config = dict(
    model='self-supervised image encoder',
    method='moco_v3',
    num_experts=8,
    optimizer='muon',
)
Rows from block 2 of a small self-supervised image encoder, named by matrix and row number. Rows with one number within an expert belong to one neuron, the router's apart. Each number is 500 + 40 x the weight over its row's rms, rounded and kept within 0 to 999. All counts start at 0. Numbers have three digits each. After the name is the row's rms in percent of the matrix's.
Before each expert's rows are labels from the 100 images, of 14848, where the router gives the expert most weight on average: "place" is the part of the image that holds the peak. Only what is clearly more common there than usual is listed. The data: crops of objects in photos (Visual Genome). In brackets: how many of the 100.
# router: router (model.blocks.2.mlp.router.weight, 8x48, trained with AdamW), inputs 0-47
# gate: expert gate (model.blocks.2.mlp.gate, 8x16x48), inputs 0-47
# up: expert up (model.blocks.2.mlp.up, 8x16x48), inputs 0-47
# down: expert down (model.blocks.2.mlp.down, 8x48x16, transposed), outputs 0-47

# expert 3
place: bottom right (44); middle right (31)
router.3 095:470464565493504418544538500429546490459516484525457514518456526519482464465545530540518462445444560415552525519496468510523503516485582551477555
gate.0 067:455537500486514559458486541626528482464495551495549468527536484472465514448458503492487506556565478508480488525521570525506522514514473421566430
up.0 143:503464546469486492495490510535500461487498412463487535485580449467515558488510558501542517506378510492451455520545545504527447513519518561579472
down.0 147:470418424543462551529504481510511458513488469461459487544488468459434494517503490475440459447454554448468508442454461513507485539523526586430510
gate.1 111:542555498472537420486538513488494430479548484464539472475589504496417550398469470504526547503470497465487476504578511517496475561535507525521526
up.1 109:462535460510461424533450441463501546547470510568465518453432479526503441610502533485487490570493484483565505486487498515459502518541550493442499
down.1 087:497457423470474421455488401562502472568506551459549509477495569583495495492528508467514536516524465516537508447530522509438478483507487446529475
gate.2 114:512506487520543505510477511517434499500484501517483529497512406467480560523515456509480505515483501523499434487493486464492517531495482482697455
up.2 085:537518487466493475537468504511418515442417451526502544507557411512492572509487490476469536532463486533437511501497585477555596509508492503518483
down.2 097:509487498536506524542492498531502464500626488463444550457452488465440494512480497524410512455487515475511535409426486465532530552506551531497533
gate.3 107:538454498500527502528549474458487521424545436434496461450491543501534478508495514504520500489478484485527597507469494622474475531520449579503555
up.3 095:566484460513491470540572537527462487544511428506431537446466482482468571567438514488503462504486477484462554502525517605482504493539522504498568
down.3 085:476563479507528445517500502477520507538554471557523498493536465500550455519480487513476484459496555512487463516504541516575640425441559461490478
gate.4 113:521530493517550567495536443514376507508521524491460512479519537459517504513499586440520494518414510558461530488487534487509499524458504536557416
up.4 074:467499489558500569461487524502563497474497557518520510553478476475488403460484566547438507503504448533514507552457452500460460517440478574465428
down.4 091:450513457521532506583488520506535519506585498488465498534473479371509464496456459586512492490504521536478476502484516553528481516470476395531482
gate.5 075:547505471415459502515378511474520511513529499484517542505463479492562528567514493447504505564550507487523480471464478432531533497488500485446398
up.5 124:372475547512546487515603471535494507499497523485482533513469434502510468470549502465528468430571468557555517559512510462533482484471496493467522
down.5 128:513519478473488532475518521537485506561546566458535533557484570456497443477439550432496555558577507508526444542511429509555492482466510443491508
gate.6 111:596490550507535534489369517524460437465476557447526461508504512536551582447503519504520513495484527515443493450504515448484505531501451482505510
up.6 104:610472438503536468466363523509467452468529451540517562529548513541536503524519534511456469512528516490503491553452497530492489464540528499470488
down.6 102:568464467524572409573466430486528509424545490511477426548545445528500530482473484501494524486446515511519590484491504485492452498521462541494490
gate.7 101:408493481478514465499460500496542508488570570489593490472504470559485483481477534527506538502522484473506388453450468607487533479479497492519497
up.7 095:585481530505464496487540490510502577467507417541400484528547491466468517544502470492496475493498477526480560503589491390467530492501502474485539
down.7 095:494444494470567542518523498531442482460522526443543494559469525436438521494523514461560486527518436468491445452480535494390431533543525495504487
gate.8 077:466469457458483535428537529489439526468495589518553426498545464467490448543522469418511517494562522489480512515501535538496526497493445412451528
up.8 125:481502529467531491464435544508479562481448561537480522493513494512493501571464457508463505591484462515475506516433501527536562515463510461542373
down.8 133:462526510535470513558439492551427526575502526510515471433455515519544509475439533518543554510552519529569522415446460528480524499482530489568475

# expert 1
place: top right (69)
router.1 105:531525538481526450558446467553559566492555449508486523583457496556485440472475505538517505510493480481409512555518445481494528482491585546489499
gate.0 078:504452518403489533439546544452507430517440464499507493508481484494454541519544567502496487513486545515555420504502598534478464515521495442496444
up.0 150:567514491476480443500547450509439485483543422518480526491591473481485585451536514474499546482452483515485425509574490473477483529465508580502533
down.0 144:452433579484419498514487530497523482485453423576469471521494489484453525524548500493425457433482525510509498464486514459527515505464480582424528
gate.1 105:523474531508529468524483535530465494469548400480450461431526496457511603549479514458550507519463530512488595457485498470471479474554486555541526
up.1 107:455534470478484548494459488534519521506478609525569541536409513501479474462513529464462495503563488506494399545511444522524532472493509443514434
down.1 105:518483542528474601470504530520466502484495543496497497504463554491442507490580494486529500508501397494460499504489479521410392552565482523499469
gate.2 098:487577561485528394552542435467514497472504495501515471537432522451555492478490474497519497461497533494551521426517491504405494570534473530491472
up.2 074:540537503528399444536458555547512493546498493506460485455458503469490531531498529513510415540525517511467552432483469558508544546577501483452562
down.2 079:467556469462477468549495538512522531529533492435566561533537503456473473522400550453458511512448531475506489506484497478487595476559579468498496
gate.3 094:548499514444547468532505553497477412373460503498515497554485503512564522492543538494524547451557547522562526508495528520437494474497448472491462
up.3 124:522511531540506541482502408454516537498520431436535483509521497469501421473517509493574555400535520540561482511465554467476445473527530536491463
down.3 130:498426468494497404592485507475485502485432458455511536494569513520469552551507484556516481552454402507457478506547462516515531504543469511479496
gate.4 071:410496513508506556534679541484493461512516527476493492412454501461503528516497482495499537469472503539524505510477508504513438517530480529472529
up.4 163:357494549483484482502660479484532525514574499504466486474513507464508531535447459518452508483529469485532526502483518534517498501493506516486496
down.4 147:556478510525571445571506423465469517428545476523487438525477463565517546471503513543470500459475576505522575522487438488484476461476465545523499
gate.5 101:573487500474514489467472547444512482553452515468480526475470487520464505536493526489447534538432525458562542498431470638476457448517487528519483
up.5 077:499528538515474419473560535415517485580498527454514516489520507567467461460463461516501539444519422486441574527485478519520464536517556517481551
down.5 085:570493380467505528511577509459471551513531531487539520496516466519519467489469556513449569586517454526463444498526471440526543489480513477535495
gate.6 115:363467534502472502439401515459452528491493483524552491549532502516512497502507552486489515508533490428551541512514534507505543487501534477490597
up.6 088:462515513482544497508460536559481452464501471450472489533541488478390550547544509478530541452441483558558540518425505491492506491525445533483416
down.6 094:519461540427475476454522449520480509521498534444471498480503563601459452505489564448486550582518489465498543430511522510425486523521538495457470
gate.7 097:527465489472474478485561516534556424482535413480567482507543489466521531386511451491520524495484563476496451481591543481515470480465492481540509
up.7 113:550502484495556509498607519508485441485492476476584494476571493505457566378501465544507543481494464487437486508559494475498500520504495517561491
down.7 100:520584513538516546550486559521484528469480469580504476432490468440514500480484491618491476453460553463483437499499464492554545445468490485504472
gate.8 129:486488459542549485443484467526605476466497521408517399480525552450457459528510536480515454546517508479493451474549514498521502527548485498534428
up.8 087:487486502521443529515472503525558473451464470610500433461516560496456502503400519454453539523515534425527474428507506501526501466547479515548520
down.8 087:532505472528541504506484534417516511461499564454503464437528490362496494478518473421490514498503572480510484439501509519586510462478535468480475

# expert 7
place: bottom left (31)
router.7 093:540542548518572483451521510525543564480562460514485522477547479473395514448481510579513565480535509512480517566505502538506510474545540583474506
gate.0 094:480501483457517525561500536475464450469483474499500461527545468564498549513518523516536463499470545527499472372467539406522554543463516491572542
up.0 133:534477518470486496505496479502372508494482471496495533513614408494507518525507515444479557514439473488453463578471479531486506504517537509577505
down.0 130:514461499532439543514465538501454483505451495473482527474489489484458486507545533486434508482470503477499524354397456502500545540487529583479491
gate.1 088:517518494448486492486539540459459498396511497490502535497443474529460576508557516491473476547495502456630524496493493506420543552453474474497471
up.1 121:464476495517580556439517454507433493502506514547523533507514487499474494479571499504559469521557418550472531554462528454511558538454454447428511
down.1 112:535531507488533526506489544453446517574487576529517450481501500504516429483451553507481585574545528464511498453550481441515592452494510477472477
gate.2 084:467432489476496507530477503524399499548499457438495542540567403547601537520495454549560475499498504505445515499477516525525525523460527476473500
up.2 100:488490505507535494508488490509531448483428508443527444471461601465442492568489492490508481527559503495412499444502561512591529529494565483539472
down.2 105:456500508444456487522541444585485544521522476557503463510474510622521432463579524520541514507493459493501499493525413494440457478519489502530516
gate.3 100:494484508524492525511463523518565463458561439536489541589498485483480437512540516521483618465498518509443513522464552551483535452474522460446437
up.3 085:523526493564512509559459508535538508431475461529508443617431535475488453555484497494502520448600470533494517501507539469480520478490466530497432
down.3 094:502481479549494461509530464468481512502431552502529448465534496557529512500483494606589517473493420571455430449482507496463523506552497510560480
gate.4 100:567460526494434489441582496456488476484526417471518438477474520462568525497528504492538537524529574533449514500550531423497506478482475521439544
up.4 076:455469507474489488478452486512551481477518590492486473502514500490535442533521517502526504505468580497419533528418552630528513466476481481438488
down.4 082:507447531478481497500512458432449488490454546516499497611546526514511528500587507391493484477472486553491469555536515470427442474536496510506525
gate.5 101:508471482494489549503437519490476491443509498539454486483496544464483429499561586518526457541343499533500546494518543533543482507533504526488528
up.5 102:404492522498468503534562477567508477519484506525480515524473445522494475522468594490432503506358506548485535574468494524517483502477482506483483
down.5 092:438508502548447523513495504449504481479507461478483470463477481378487473462436444628490487500489512488514457500480574497547533529526531451523500
gate.6 095:526557503551501474498528443439496575476528509503444546535493528446482524491467496449508469504447471568445540541452486516509474481540531604416489
up.6 081:513523487550487511514503484471456463540462505487522491560571449495512372504504481528581542451635488513439504491498507507508484521491502511463485
down.6 084:413528462554445548494477435533505480524522509470436476529453527518504463492501433488508515453515596509515531538458533509506441575527582474487479
gate.7 098:558481497512464566444521524518543465516506607536500481506404500552541488532449476498485466557547524520433461518466492489559496536483475464433463
up.7 063:522525444524493524525459482491534491488539483540455515478548536465498488562446599537450535564424473487414461546575465481497484539456529503481526
down.7 078:567389451532485533489559472487482516464489470472572484477551553532488451546488535489503463524505465503451575490497468504542452560519476560437500
gate.8 113:610472439497500502487367525483517463483507458470477543494443515456545507584505496475449448560534500485494506528463481537468518479502523478497457
up.8 063:549565539549466508450472475460475462551506476541420527462501487464496503568420576488546559448518419485490505464504460487519482515507477528436480
down.8 090:522519557482552486528501489439441493416543472506480444452532447456514490473530479588451462477460570493450537543496426483474512505463457557513492

# expert 2
place: top left (48)
router.2 096:453540526502520496502485542533458555469552476525498536488583481515475414448445486524572500469544513411479453537494515448461525518488504534573561
gate.0 088:506497507487487541551531488506553497514478562536549489517500500509477457466474526500511520475498443527445498533498470700495496510471482517466462
up.0 135:478504520551481494517493510506483474455504469503465461508564484500504527513507475459533505496460547533491524495529520301488531497511517503510595
down.0 117:465481518486497579483517502528435502487503516498502494541512535469440515489607506505519482524492376495463460470532473474385458470552476527507499
gate.1 104:447459496512480546489530529488502540511501620518557522575442485519512487493473518483445493493612471488520488547451445455512505566486487438477496
up.1 065:485524474575465520521478553472446539605465550533484487577518483513508392515522498501560520533547475503487464484524525469508498471466507409528523
down.1 088:476463553498492502471468502526563532483494477539531516451497462499516483501433430549407446452459487480492477490494545497616594467466503526483484
gate.2 101:465479503540440510504531476487628540498530484573507429499426461491544467494515504529508476485490475485535490437508545522475513490553474411427485
up.2 070:523495499512459536469519531466412493449437543493525509527471501503511585452525475497452516526443501593509496563483533532535515484462553534601466
down.2 079:533562529446557399452524463575520550514547456489481480509485484563528444511521504471508515532494431499461500540559482506520419475495529457553473
gate.3 092:496510455489495465432519527434498472537531445477526550524553463513436518475477555498502568492505520453615449533480474559485445505523577501522525
up.3 079:407504482487490500520532443544433479487474517468533576466517466446532504509482431457533512493596508454424486474496581559551510491521490503492524
down.3 086:468492565481494529546477473383535499503532453533458585466527488476463505527481453562482436459436495488441512528484566510530494536513539554508528
gate.4 096:499544498508564522504510533527490487451535523466522554539482501496535463433544570528572533444458474507475566582512494519424479456448426516458481
up.4 093:546505488477472523485518512511398455574474513473471519446569473497507525487399526494563524529417482474477511517524518514567508558438544479477533
down.4 094:496550477497544530521491523459528493521595534487544539523480513359505549485477437506513490492483587485517502511487584509519520444495543457532505
gate.5 101:506491514488540447420447472430442473500426584530520491521515431499489515561490482542557477582575492488481526492532501491504479500501470488475584
up.5 081:479512523450503470408579524506506513484563529507512436550451488524480525507532546592477492531480526465615447486537451542485475482468492527483490
down.5 084:500555386472436501509516513432483570531453522528475482461479529467509504494413514542507517508511494435529432422537489518491477468538564469487480
gate.6 098:517530481509420528541488532502554492489496505568451478474495586507424519593512605538509535499527508457496446479452450473441500480481463515510495
up.6 086:521514523496517532481477540540555550450506515450472412565422597559502476481570511484494433574496488457520517499529490503531549447502500466512508
down.6 076:556449530478541523533509549474499502427481482526480539514468478406539541445455543407430538465501558533493516516488450516547484514459509573484516
gate.7 111:367525483536458547507389510543513482535535545516580481527491494489532511435506528500483481481459566451526452459547494466495503502522514509518527
up.7 085:617507467539457535511573514431541470542495471464408502462528462510479522543475516463479463497481534556523570478454491499521522476505431504476459
down.7 084:442451572454556445496442486537476518520529518413530532558476526437463533499448551485514505515494494536511480505482545517412456564555459496504477
gate.8 120:443518482489552436512561544502522476456494612454603491527540502535468515438482461502538552534550501493456471471490517523510474472441470500553506
up.8 108:496497522520479456507439471519461606468428579567426509518469504513478464515554525516488456523553514491545565483505497492444486423530504491444513
down.8 089:516427406491569443470478450492513495529477556471537518479478481579529529540450508512444547502540497473547543410524514466430496474523497492541499