config = dict(
    arch='convnext',
    model='self-supervised image encoder',
    dataset='crops of objects in photos (Visual Genome)',
    train_examples=123503,
    image_size=32,
    crop_scale_min=0.4,
    horizontal_flip=True,
    translate=0.12,
    color_jitter=0.6,
    method='moco_v3',
    isotropic=False,
    norm='layernorm',
    activation='swiglu',
    moe='top_k',
    drop_path=0.05,
    num_experts=8,
    moe_every=1,
    expert_mlp_ratio=0.5,
    experts_per_token=2,
    shared_expert=False,
    patch_size=[2, 2],
    depths=[5, 5, 5],
    widths=[48, 96, 192],
    kernel_size=5,
    projector_hidden=1024,
    projector_out=128,
    projector_hidden_layers=1,
    temperature=0.1,
    target_momentum=0.996,
    optimizer='muon',
    muon_scale='original',
    lr=0.013,
    momentum=0.9,
    nesterov=True,
    orthogonalizer='newton_schulz_5',
    adamw_lr_other_params=0.00084,
    ema_decay=0.99,
    steps=7100,
    batch_size=256,
    epochs=14.7,
    lr_schedule='cosine',
    final_lr_fraction=0.1,
    warmup_steps=710,
    weight_decay=0.0,
    adamw_weight_decay_other_params=0.01,
)
Rows from expert 1 of block 10, named by matrix and row number. Rows with one number belong to one neuron. Each number is 128 + 32 x the weight over its row's rms, rounded and kept within 0 to 255. All counts start at 0. Numbers have three digits each.
# gate: expert gate (model.blocks.10.mlp.gate, 8x96x192), inputs 0-191
# up: expert up (model.blocks.10.mlp.up, 8x96x192), inputs 0-191
# down: expert down (model.blocks.10.mlp.down, 8x192x96, transposed), outputs 0-191
gate.4:092098108117185178156148147097173139082161113189106155107126109132107069105144085148147151146155155141142103096097101074163186125095122153208114141103135087099171100149112079149153114126139158125102120177125050190076140117116157138184116089110144153078097137142103141105105149082148067138037121111087125089155156142132115214135130153115190144140153124125149125125124162105129094143076128190129180106121151114167112164122113085104096101091121135176103142153141139151087160172163180138155134222138152156083151108112166133088129080128153121085153108148098191104162134162150177151
up.4:173109108136112117139081132104071123137112142138167126108128157143096163139101151182122116152100186128159136173121179116084042100129123074082134150161112129178168162090188085116106114084102103161153129125156127090148120132138125077161143127142134119162056119138132138076139143085133123131169123138131067223122067067128189066149086087169133131130124144087179127144142087082134147122118119033125074110138098145128233140094125170126076134130116079129159115151124131116167140121111112153094128039113132159139130176185089116141147131129076108132134147144155129152119190099165144158
down.4:168137099097144188094123128136111151168104056105188210114065126134128120125136123162135106077120155152161151118135119144107135152073140141151111084118115087106079146118097093135133084099147083170124124185111106137132103161157109125067149100097168115083076112167159097148155082162154131187209152157128155121153136127146148159158181151134136092069156131136034124128137083207165090105066145189148108079095149106158133178179119139158126108129111110150122175088122035112147154101116073134081163113149087171171061152117120113125113105110136141121121143096075122125163134118120110143
gate.5:113086141103116127088116121104073084151153084101119111143159080116145185159084116131109164073131128175149126086116079121129147102162177145109151174133108159092106153099150084167161140146159100128152125158143092166120130122088101196140160126125125143146039090117151087146093154168119137106173119107080130110136179137189094140185112173126133171185099182145077069180151103073188147115131100141112181164141149114129166141104092049091070175183138138131143164095065144121128080112135197149123143110089093127094198092121142096086128113168095130114174112144141155082167153118157145134
up.5:111132130053093109138139082076136158159209118109145077200106145057131114125168125155097127136141122129139142115114210094093127091073176152053118198091103165053120149108136144118187146075145129140170109102106128180079130116143153136153114126141108107107164124153126137145137176079124175114151175098111102133103061166069152118185084113146171123114091200162156114173158178101136176109149092166114171100147133096141169110117141107136105159141152131133146111105176060118112133077120105102100162134198139121073164123144128149088114136132138104092095122137157176127122089106160084124
down.5:175138119135094163090073137111154167139154091139200087133153179140027101118124105107069115059130171121104120127168189168137109143096127085132149139103090163129123100142165127117099143123165110181142124173088128150112152150154078102122105125125137097100159121118078220183090108116138118111109179108132128150079107120098156145137122159112165151110148158094187153159165126148085179120053130094082106146100134141140130147153067094167138113083197116142180090147147139098108136100152085122126103123076162084125131127176108092161124074133143162165107141112193163160155108225124114154
gate.6:130116162118124187167132121092132158122091179084077140175154124106080051104093129062129099167136133146169117125100168133133121126119157137081105152095137167153174088129208167137126116144181121103156115205114126097060104090091190153179152109111104054125147151190115109141133180110158121103143171123138132113116164173136166162145124114071150116169132121087115083127087126128112124111116079119116104162114129157137213112103149142145094191099166102082105132147080077106161123113138095236162142168132105136162089150088124120185133108122108193143154108126103136093076091149122146123
up.6:109099142171123046131132142099185098136101121129140113149122151065136142084137166109139115108102152070094137083199143163145173094124139115083163158152085144138099193157141130112150169200119107095128105022142105168121184171155175139079129120086126131117096094096123133108059129113059129091113136111152108140138133144182135048126108165096110154160168125188149144150092153109107106131189100159183148138093130112151121162146138138108096140144154098037145121147134201130179098079145150098122139183141139109115145165156064129088163121111183103112093098153121132127105179152123154123
down.6:102136181081129164126138179123140172123095136154161072109134171173167145102101104152132142123091081093164137061145134090132088079106154123186101114124132144092097072164101149162121139130175145132124133089155113153126055121099140080114138107109112140116101137198091101177106137074198162138117095136213081136134084108133172111123166135136146138163132225157087140124090110165144132161181126109184126157137151148118147105092104134109085128082083152137112097122151142185136098172133185147132132075139157091090144151146091105146098131116092185181110121230169116146129122110146071177
gate.7:171166113136107141122131099125125120120150108114103138172101188130221098122142134128122165132125131102138128102130157134122074117113173110151081160159101099082154135079068110123107135120147156125086150116142158088161168168151103135155161151130120108111079104078110141105034092137108174113162129087125109179091150170037069166094151088149126143067101153137153132133090144159100177214181118131090089106155114136127144126190090161167076182145172102186115127114061124114153103192153110124107111087123109111193150139177147106114162094121132162093113194122119134161112098200115100117
up.7:114089128147183135013133135165168126117174118155167081106168153127086120046116182141145103153089133148102116145147131218135138135137092131124117143140139143112141118177172181117072117116179148162123094143145066156122127106122135077134134117104204095103162079129124108111115129097119082113147082183082149112131152087065162149196095158081114148134137161105151203110132176122106084089121148114099136156084153156072109084148183073096100083096092150155102133137168108153119119151174131109173149122161148168124125130124167129078105206107152113126093130124157166143170089128160118147
down.7:095162140089167168126165106117169095149189130177098128120116128148168178108208102142117086121102113114151122102143146108136111130104157126120162132170127144128115135155087104120128177184140119113127127112122129150109149087116088104074077150170118135076117173149107112137131112179111125105196096096162123140158099155112080143143086121136162166146105140168067157130078088109087157138113166150255168183166136158148119148112122150140082096172124078118125088133161112129148131057145127149193118171052126101198142122125108100124168161174055148132176131169106071085156118129143145072
gate.8:181099112108120139107130075171138096114128152142119171094153146120116159172125082164121069108108152120127097085105137097159113091141161107138121112096101131136112159134113034093084098145170154078154101134090166187169063149073137124155155157069215129152120158112084138120152091117123109144123187144096144125104098134109206172092102169114179139087137138127163128148176129150089099119102106133173139164068162162117096129125150166133135099145066083151118168119148093142065163149129104183154153234149099134126136131136140189149144147154116153156134082067147058108182136103116118104
up.8:083071160148150113153074138150105091161183098140130134141151127113140167127110107100090162126108077113136102146093103179096156160102131157146167150110112183125109097127108203217114155164117078134129120123131096126137106066128142173114149140130098145099127160068145186135152110142138116160139147172133144119153204084209144084104096030096140166176173141070088080156101122146152135084143093144168148167133107140104165109136071084101132195133134106139123161155084159136147078088186111133081094126114096154122126118172121109186157074098140144119114062149080180126130150139143169131
down.8:114126109102142158156115050100131130094155105133128134110167151094168098116110076125143075110164145075117079141107120123122180155116121097094138092166158105131147049119122130167168123114184072182065137086086119103106052089153120120112163127118123114122189217195127126103122165122129157088104105127181141121080151145153138117147179153094174091103181174164103104143150087146080097123068145113082164114165101135169148140148155162110148038077074106152132117093130094189138138076090089128106122151144182114157091129092117081150171129136111119123123160154112186132167145172158138128
gate.9:230145115096133138075085136121145087123120150102135121140149125130093126081160115090109081123128092184121144192107146190134097201153124191086127124152106080082165178125128152088176103136154138145132158152156147107082188116123071136071173154144146187108076096191110128100130109193141142100133101160142130073090180164068111099144128119118108136109141134093163166139127077160129168130121097193143097209100102141121106118178164127089059087080061172138168121166117145138144140110149109092151151081160147096156105120101135119187123121123144086117088079095107118146118124133111136120
up.9:104090132103085183088106131130063085071137119081157093178129122173119142209131136092119151075104150180068089146125143115166118140138150147098158070143152166138139124154132126189139142101092129114165091167124145165102088144134143118101115108127135116103150130122157076122110155125126092142191137156082092151151132164126179127136123098142133154094160120098120102130091181133173045081159112162207157176137172071122120102110046160111097167189163087070053102151205121174133097147180147132120107149171139134128116137130112137175132069112127102183126148164102136080136126110094101140
down.9:131155108107151125160099085104151135141081133112132180193157148125195135140115127209143130163171157136150111106107099035084113151188050131072150125105192108193101124094121150142099151165178111136073156055163091118100122167154159067187085172102112123077127135147135078113082147145149170164144128135111143061176158101112105114153157079102154146125158094133163108105148130142171134124121132077075109144181120120084123115187096097095107101141108107110161107137124138086118132107064091151137149127175165099118126115100156126100090114092162115116125156085130089176090068080132134131
gate.10:081122101125187126176150137177139083129119132092173157171182084128087110138135158091156136111111087136112118163123093163138162142227110107090140171116133087212135122080117145133112116136100129141166111113116074118148172069176201070015144129132088170159085155096205142146094146105109132112145134101128151114150141128166101081127106105152106175113162120142135150143130090180142111165118108089150148084159132125201096071136109138096086125149140149144148132151158122113147132099118182145130123101116129101183124154067108142120158106118074063137142120153097140073158113075185180146
up.10:142151144078117104101109127128104141123174161150140050097123099141091201106203087166144203171071131106139104116086192146169121181090158079155104060136079135090151107095085093140086126118140133042122128120121169103089139157166118128201091092123143169115135139140085171128111158141129071126118166116117125129122183122166095156076141149095133150122166123068169117115081156156082145141105146150097168111091120163076120126118113125177157140168152154153120105131108103168089166180143148126110141199101144138154103179123183120140195172146114155094144109082112105153124137147096073093
down.10:060105135080104120112137101161147095104127134095131149178095124075116143132175112149102174113064110125069098130111233176078093129129148134056117143119097126037140135142114091118158165154151070148124104202088083091120154159160121114147149094141132103156120110118095112146141091132108120160058119143128134133148141101100134119158100110104101119128169155098070162149158120094142106075143139061122171156081086168091169112114090045117121126132132151132152078147154121123123158158181179106119131128124108147137138145112153172109143214145183105126119181107215145130086134131156189110
gate.11:102191139171109098074124133115128118125141124144151177122036108104131110125122149150093176179115143149195094115139145199136172093124157114138167100152113133132123123106135126094077141137158122087121137125090102102109122085163102168183140187010163134100146177115133075107072130126110144099116136133069155131171115128116165173133152155131156182133183115171147079125128149153124105146098152155155156143173092142098201145088139138153119113132111108071138134123099093114131137073098116117127116071109088075097169109074079183134123074156092164100107182150165146115148052093139122192
up.11:088140108090150117126122119100157138129144087124170130167089129115146125191143122117140089086121138216097108117107104131184133148138139139141094122161138118150181173110168056179133120121144100116079085077079186106117168137131111085167091099114152144117135131102076169143074164126089180105111087175097149174142097110085131157171162173160141133151058143161133181081149101139130126094107129138098095097120177145078138078127090172094156141097179165115121188160098104176094093107106112121123078090160198087083156116107121037086119107151197167146142161129142167147148150108160107152
down.11:099118134170101107128123159074148106124075153115154121121137104171163151126174136117097159152102166106136079037086169136117140147128167164160125098141143162113116128180125190122118117160141151072126059087138120107138135101189107159132098118097200205117163090091169083185149136191149135167131171080075150111118074115054124147115141126200077155102159092152142118122127110125153176140179131168108140134138136087145140168136137098180184117070156116082154140150137132129151120196104162070168087186122174135129142119125125168120104145129105175184087130115170100121165085147130084101
gate.12:105145109119168101093095117080148160166128094085081135099141113079115142071123118121112102159103134032088094131111138119096216105112129171122142147163116083151186130078154098074073112141171171144160135114101132111217121091132149115132176121067120155144115177203139153172139117076110098164127143075127121154085141155151134131106138153132085169068143170129145194137170094129158143111142117092132081093115120129137149153147112128142156045096154138096142163095059170116109149140177145153169093105142188147137119105150139178108130154154136152128119162101132137137139154056140037150
up.12:112175059152085142073170119168157130124109157139147109099067153161119098144110186148155114088104065205135089103147141165173069139086095147158103140149166097090100146103054103088121151135125153101110086096107154122075124153135174098097111194149150132113124159117106176107139126106141153137103061128105171106121110100101110153128183109162185094151106088154147130076100149125056094096121097127154117157175134058123156133194124065168134146085109109158168134094198116125150107162099146125125108122083130114176172156086133107161136110057107068186134129121129166132079143141135105149
down.12:157161167110059158110088136178168120110126137094119114121123114129102121145163116088136088127116183110118126145116153087116114153148127179166157135150162146097181126135080155114112180093078146156193103082127126103085156177155138061104109147094141167074099139129130135089182083150113150151162161156135096153116085147099120167080101108135116102146224106148107150095162124073152177125088123131086136127142115134113147109134137110115086153126197151109145080187197073176152099177121087122195072160177093125106146114176183130100180199175134095130175147154169107134072151107136155125
gate.13:150170158075136084085153135126133100096127152197157148131118155113155103094160153107127139129174128012137056148102125104080128174111103100124124127099162173150147131115128099140090071110138159148081098074104102132144160113073080086171122148124113147181099069149102160124138130190143121126175151126183193079107116152123144159171188192137203111076113121168162143073142113131145171144149176106058119160139158091101162088154160152093176149129120117129122093071152144140159139121117086134114098129131169167095121098137117095148081157172108168155127137123111121078139055138126079133
up.13:060136144166133158136150102164090119136150078115059102139173103132177191190162159159150158116094129131126194135135129120123146128185158114159119084150147132157082092110119181129112137086094091097191125186133099154161121209172185105074110080141150085124119133152179060101108164084159154132117077156126080134134178111098152087084112085137099142187166113152131156202105105087131131120096075102122197111095085158137111168132129097152151118135098163138128173139110141142102119136163154092170089077041127135113131128076095137125138147101133085100105149134135113137103190116103104128
down.13:123102159165073117153190128103203095143148164137114086152128120131163104143119134145136155103210148144134101130154123094128110143088077181145123120122162117155179097168141104158155110145126151158075095113132093133170155129102090095129159089091172123144098174079153204127165133160171164131152108075111137088091125157099096155160176130110155122165173111115127153162137107125096125104158158018060133107152090133154163142148142154093136107127110182151152112198093091174039129138131064158121078093157085168110071138139132133155181130143136142102081126130079083156128113084133115070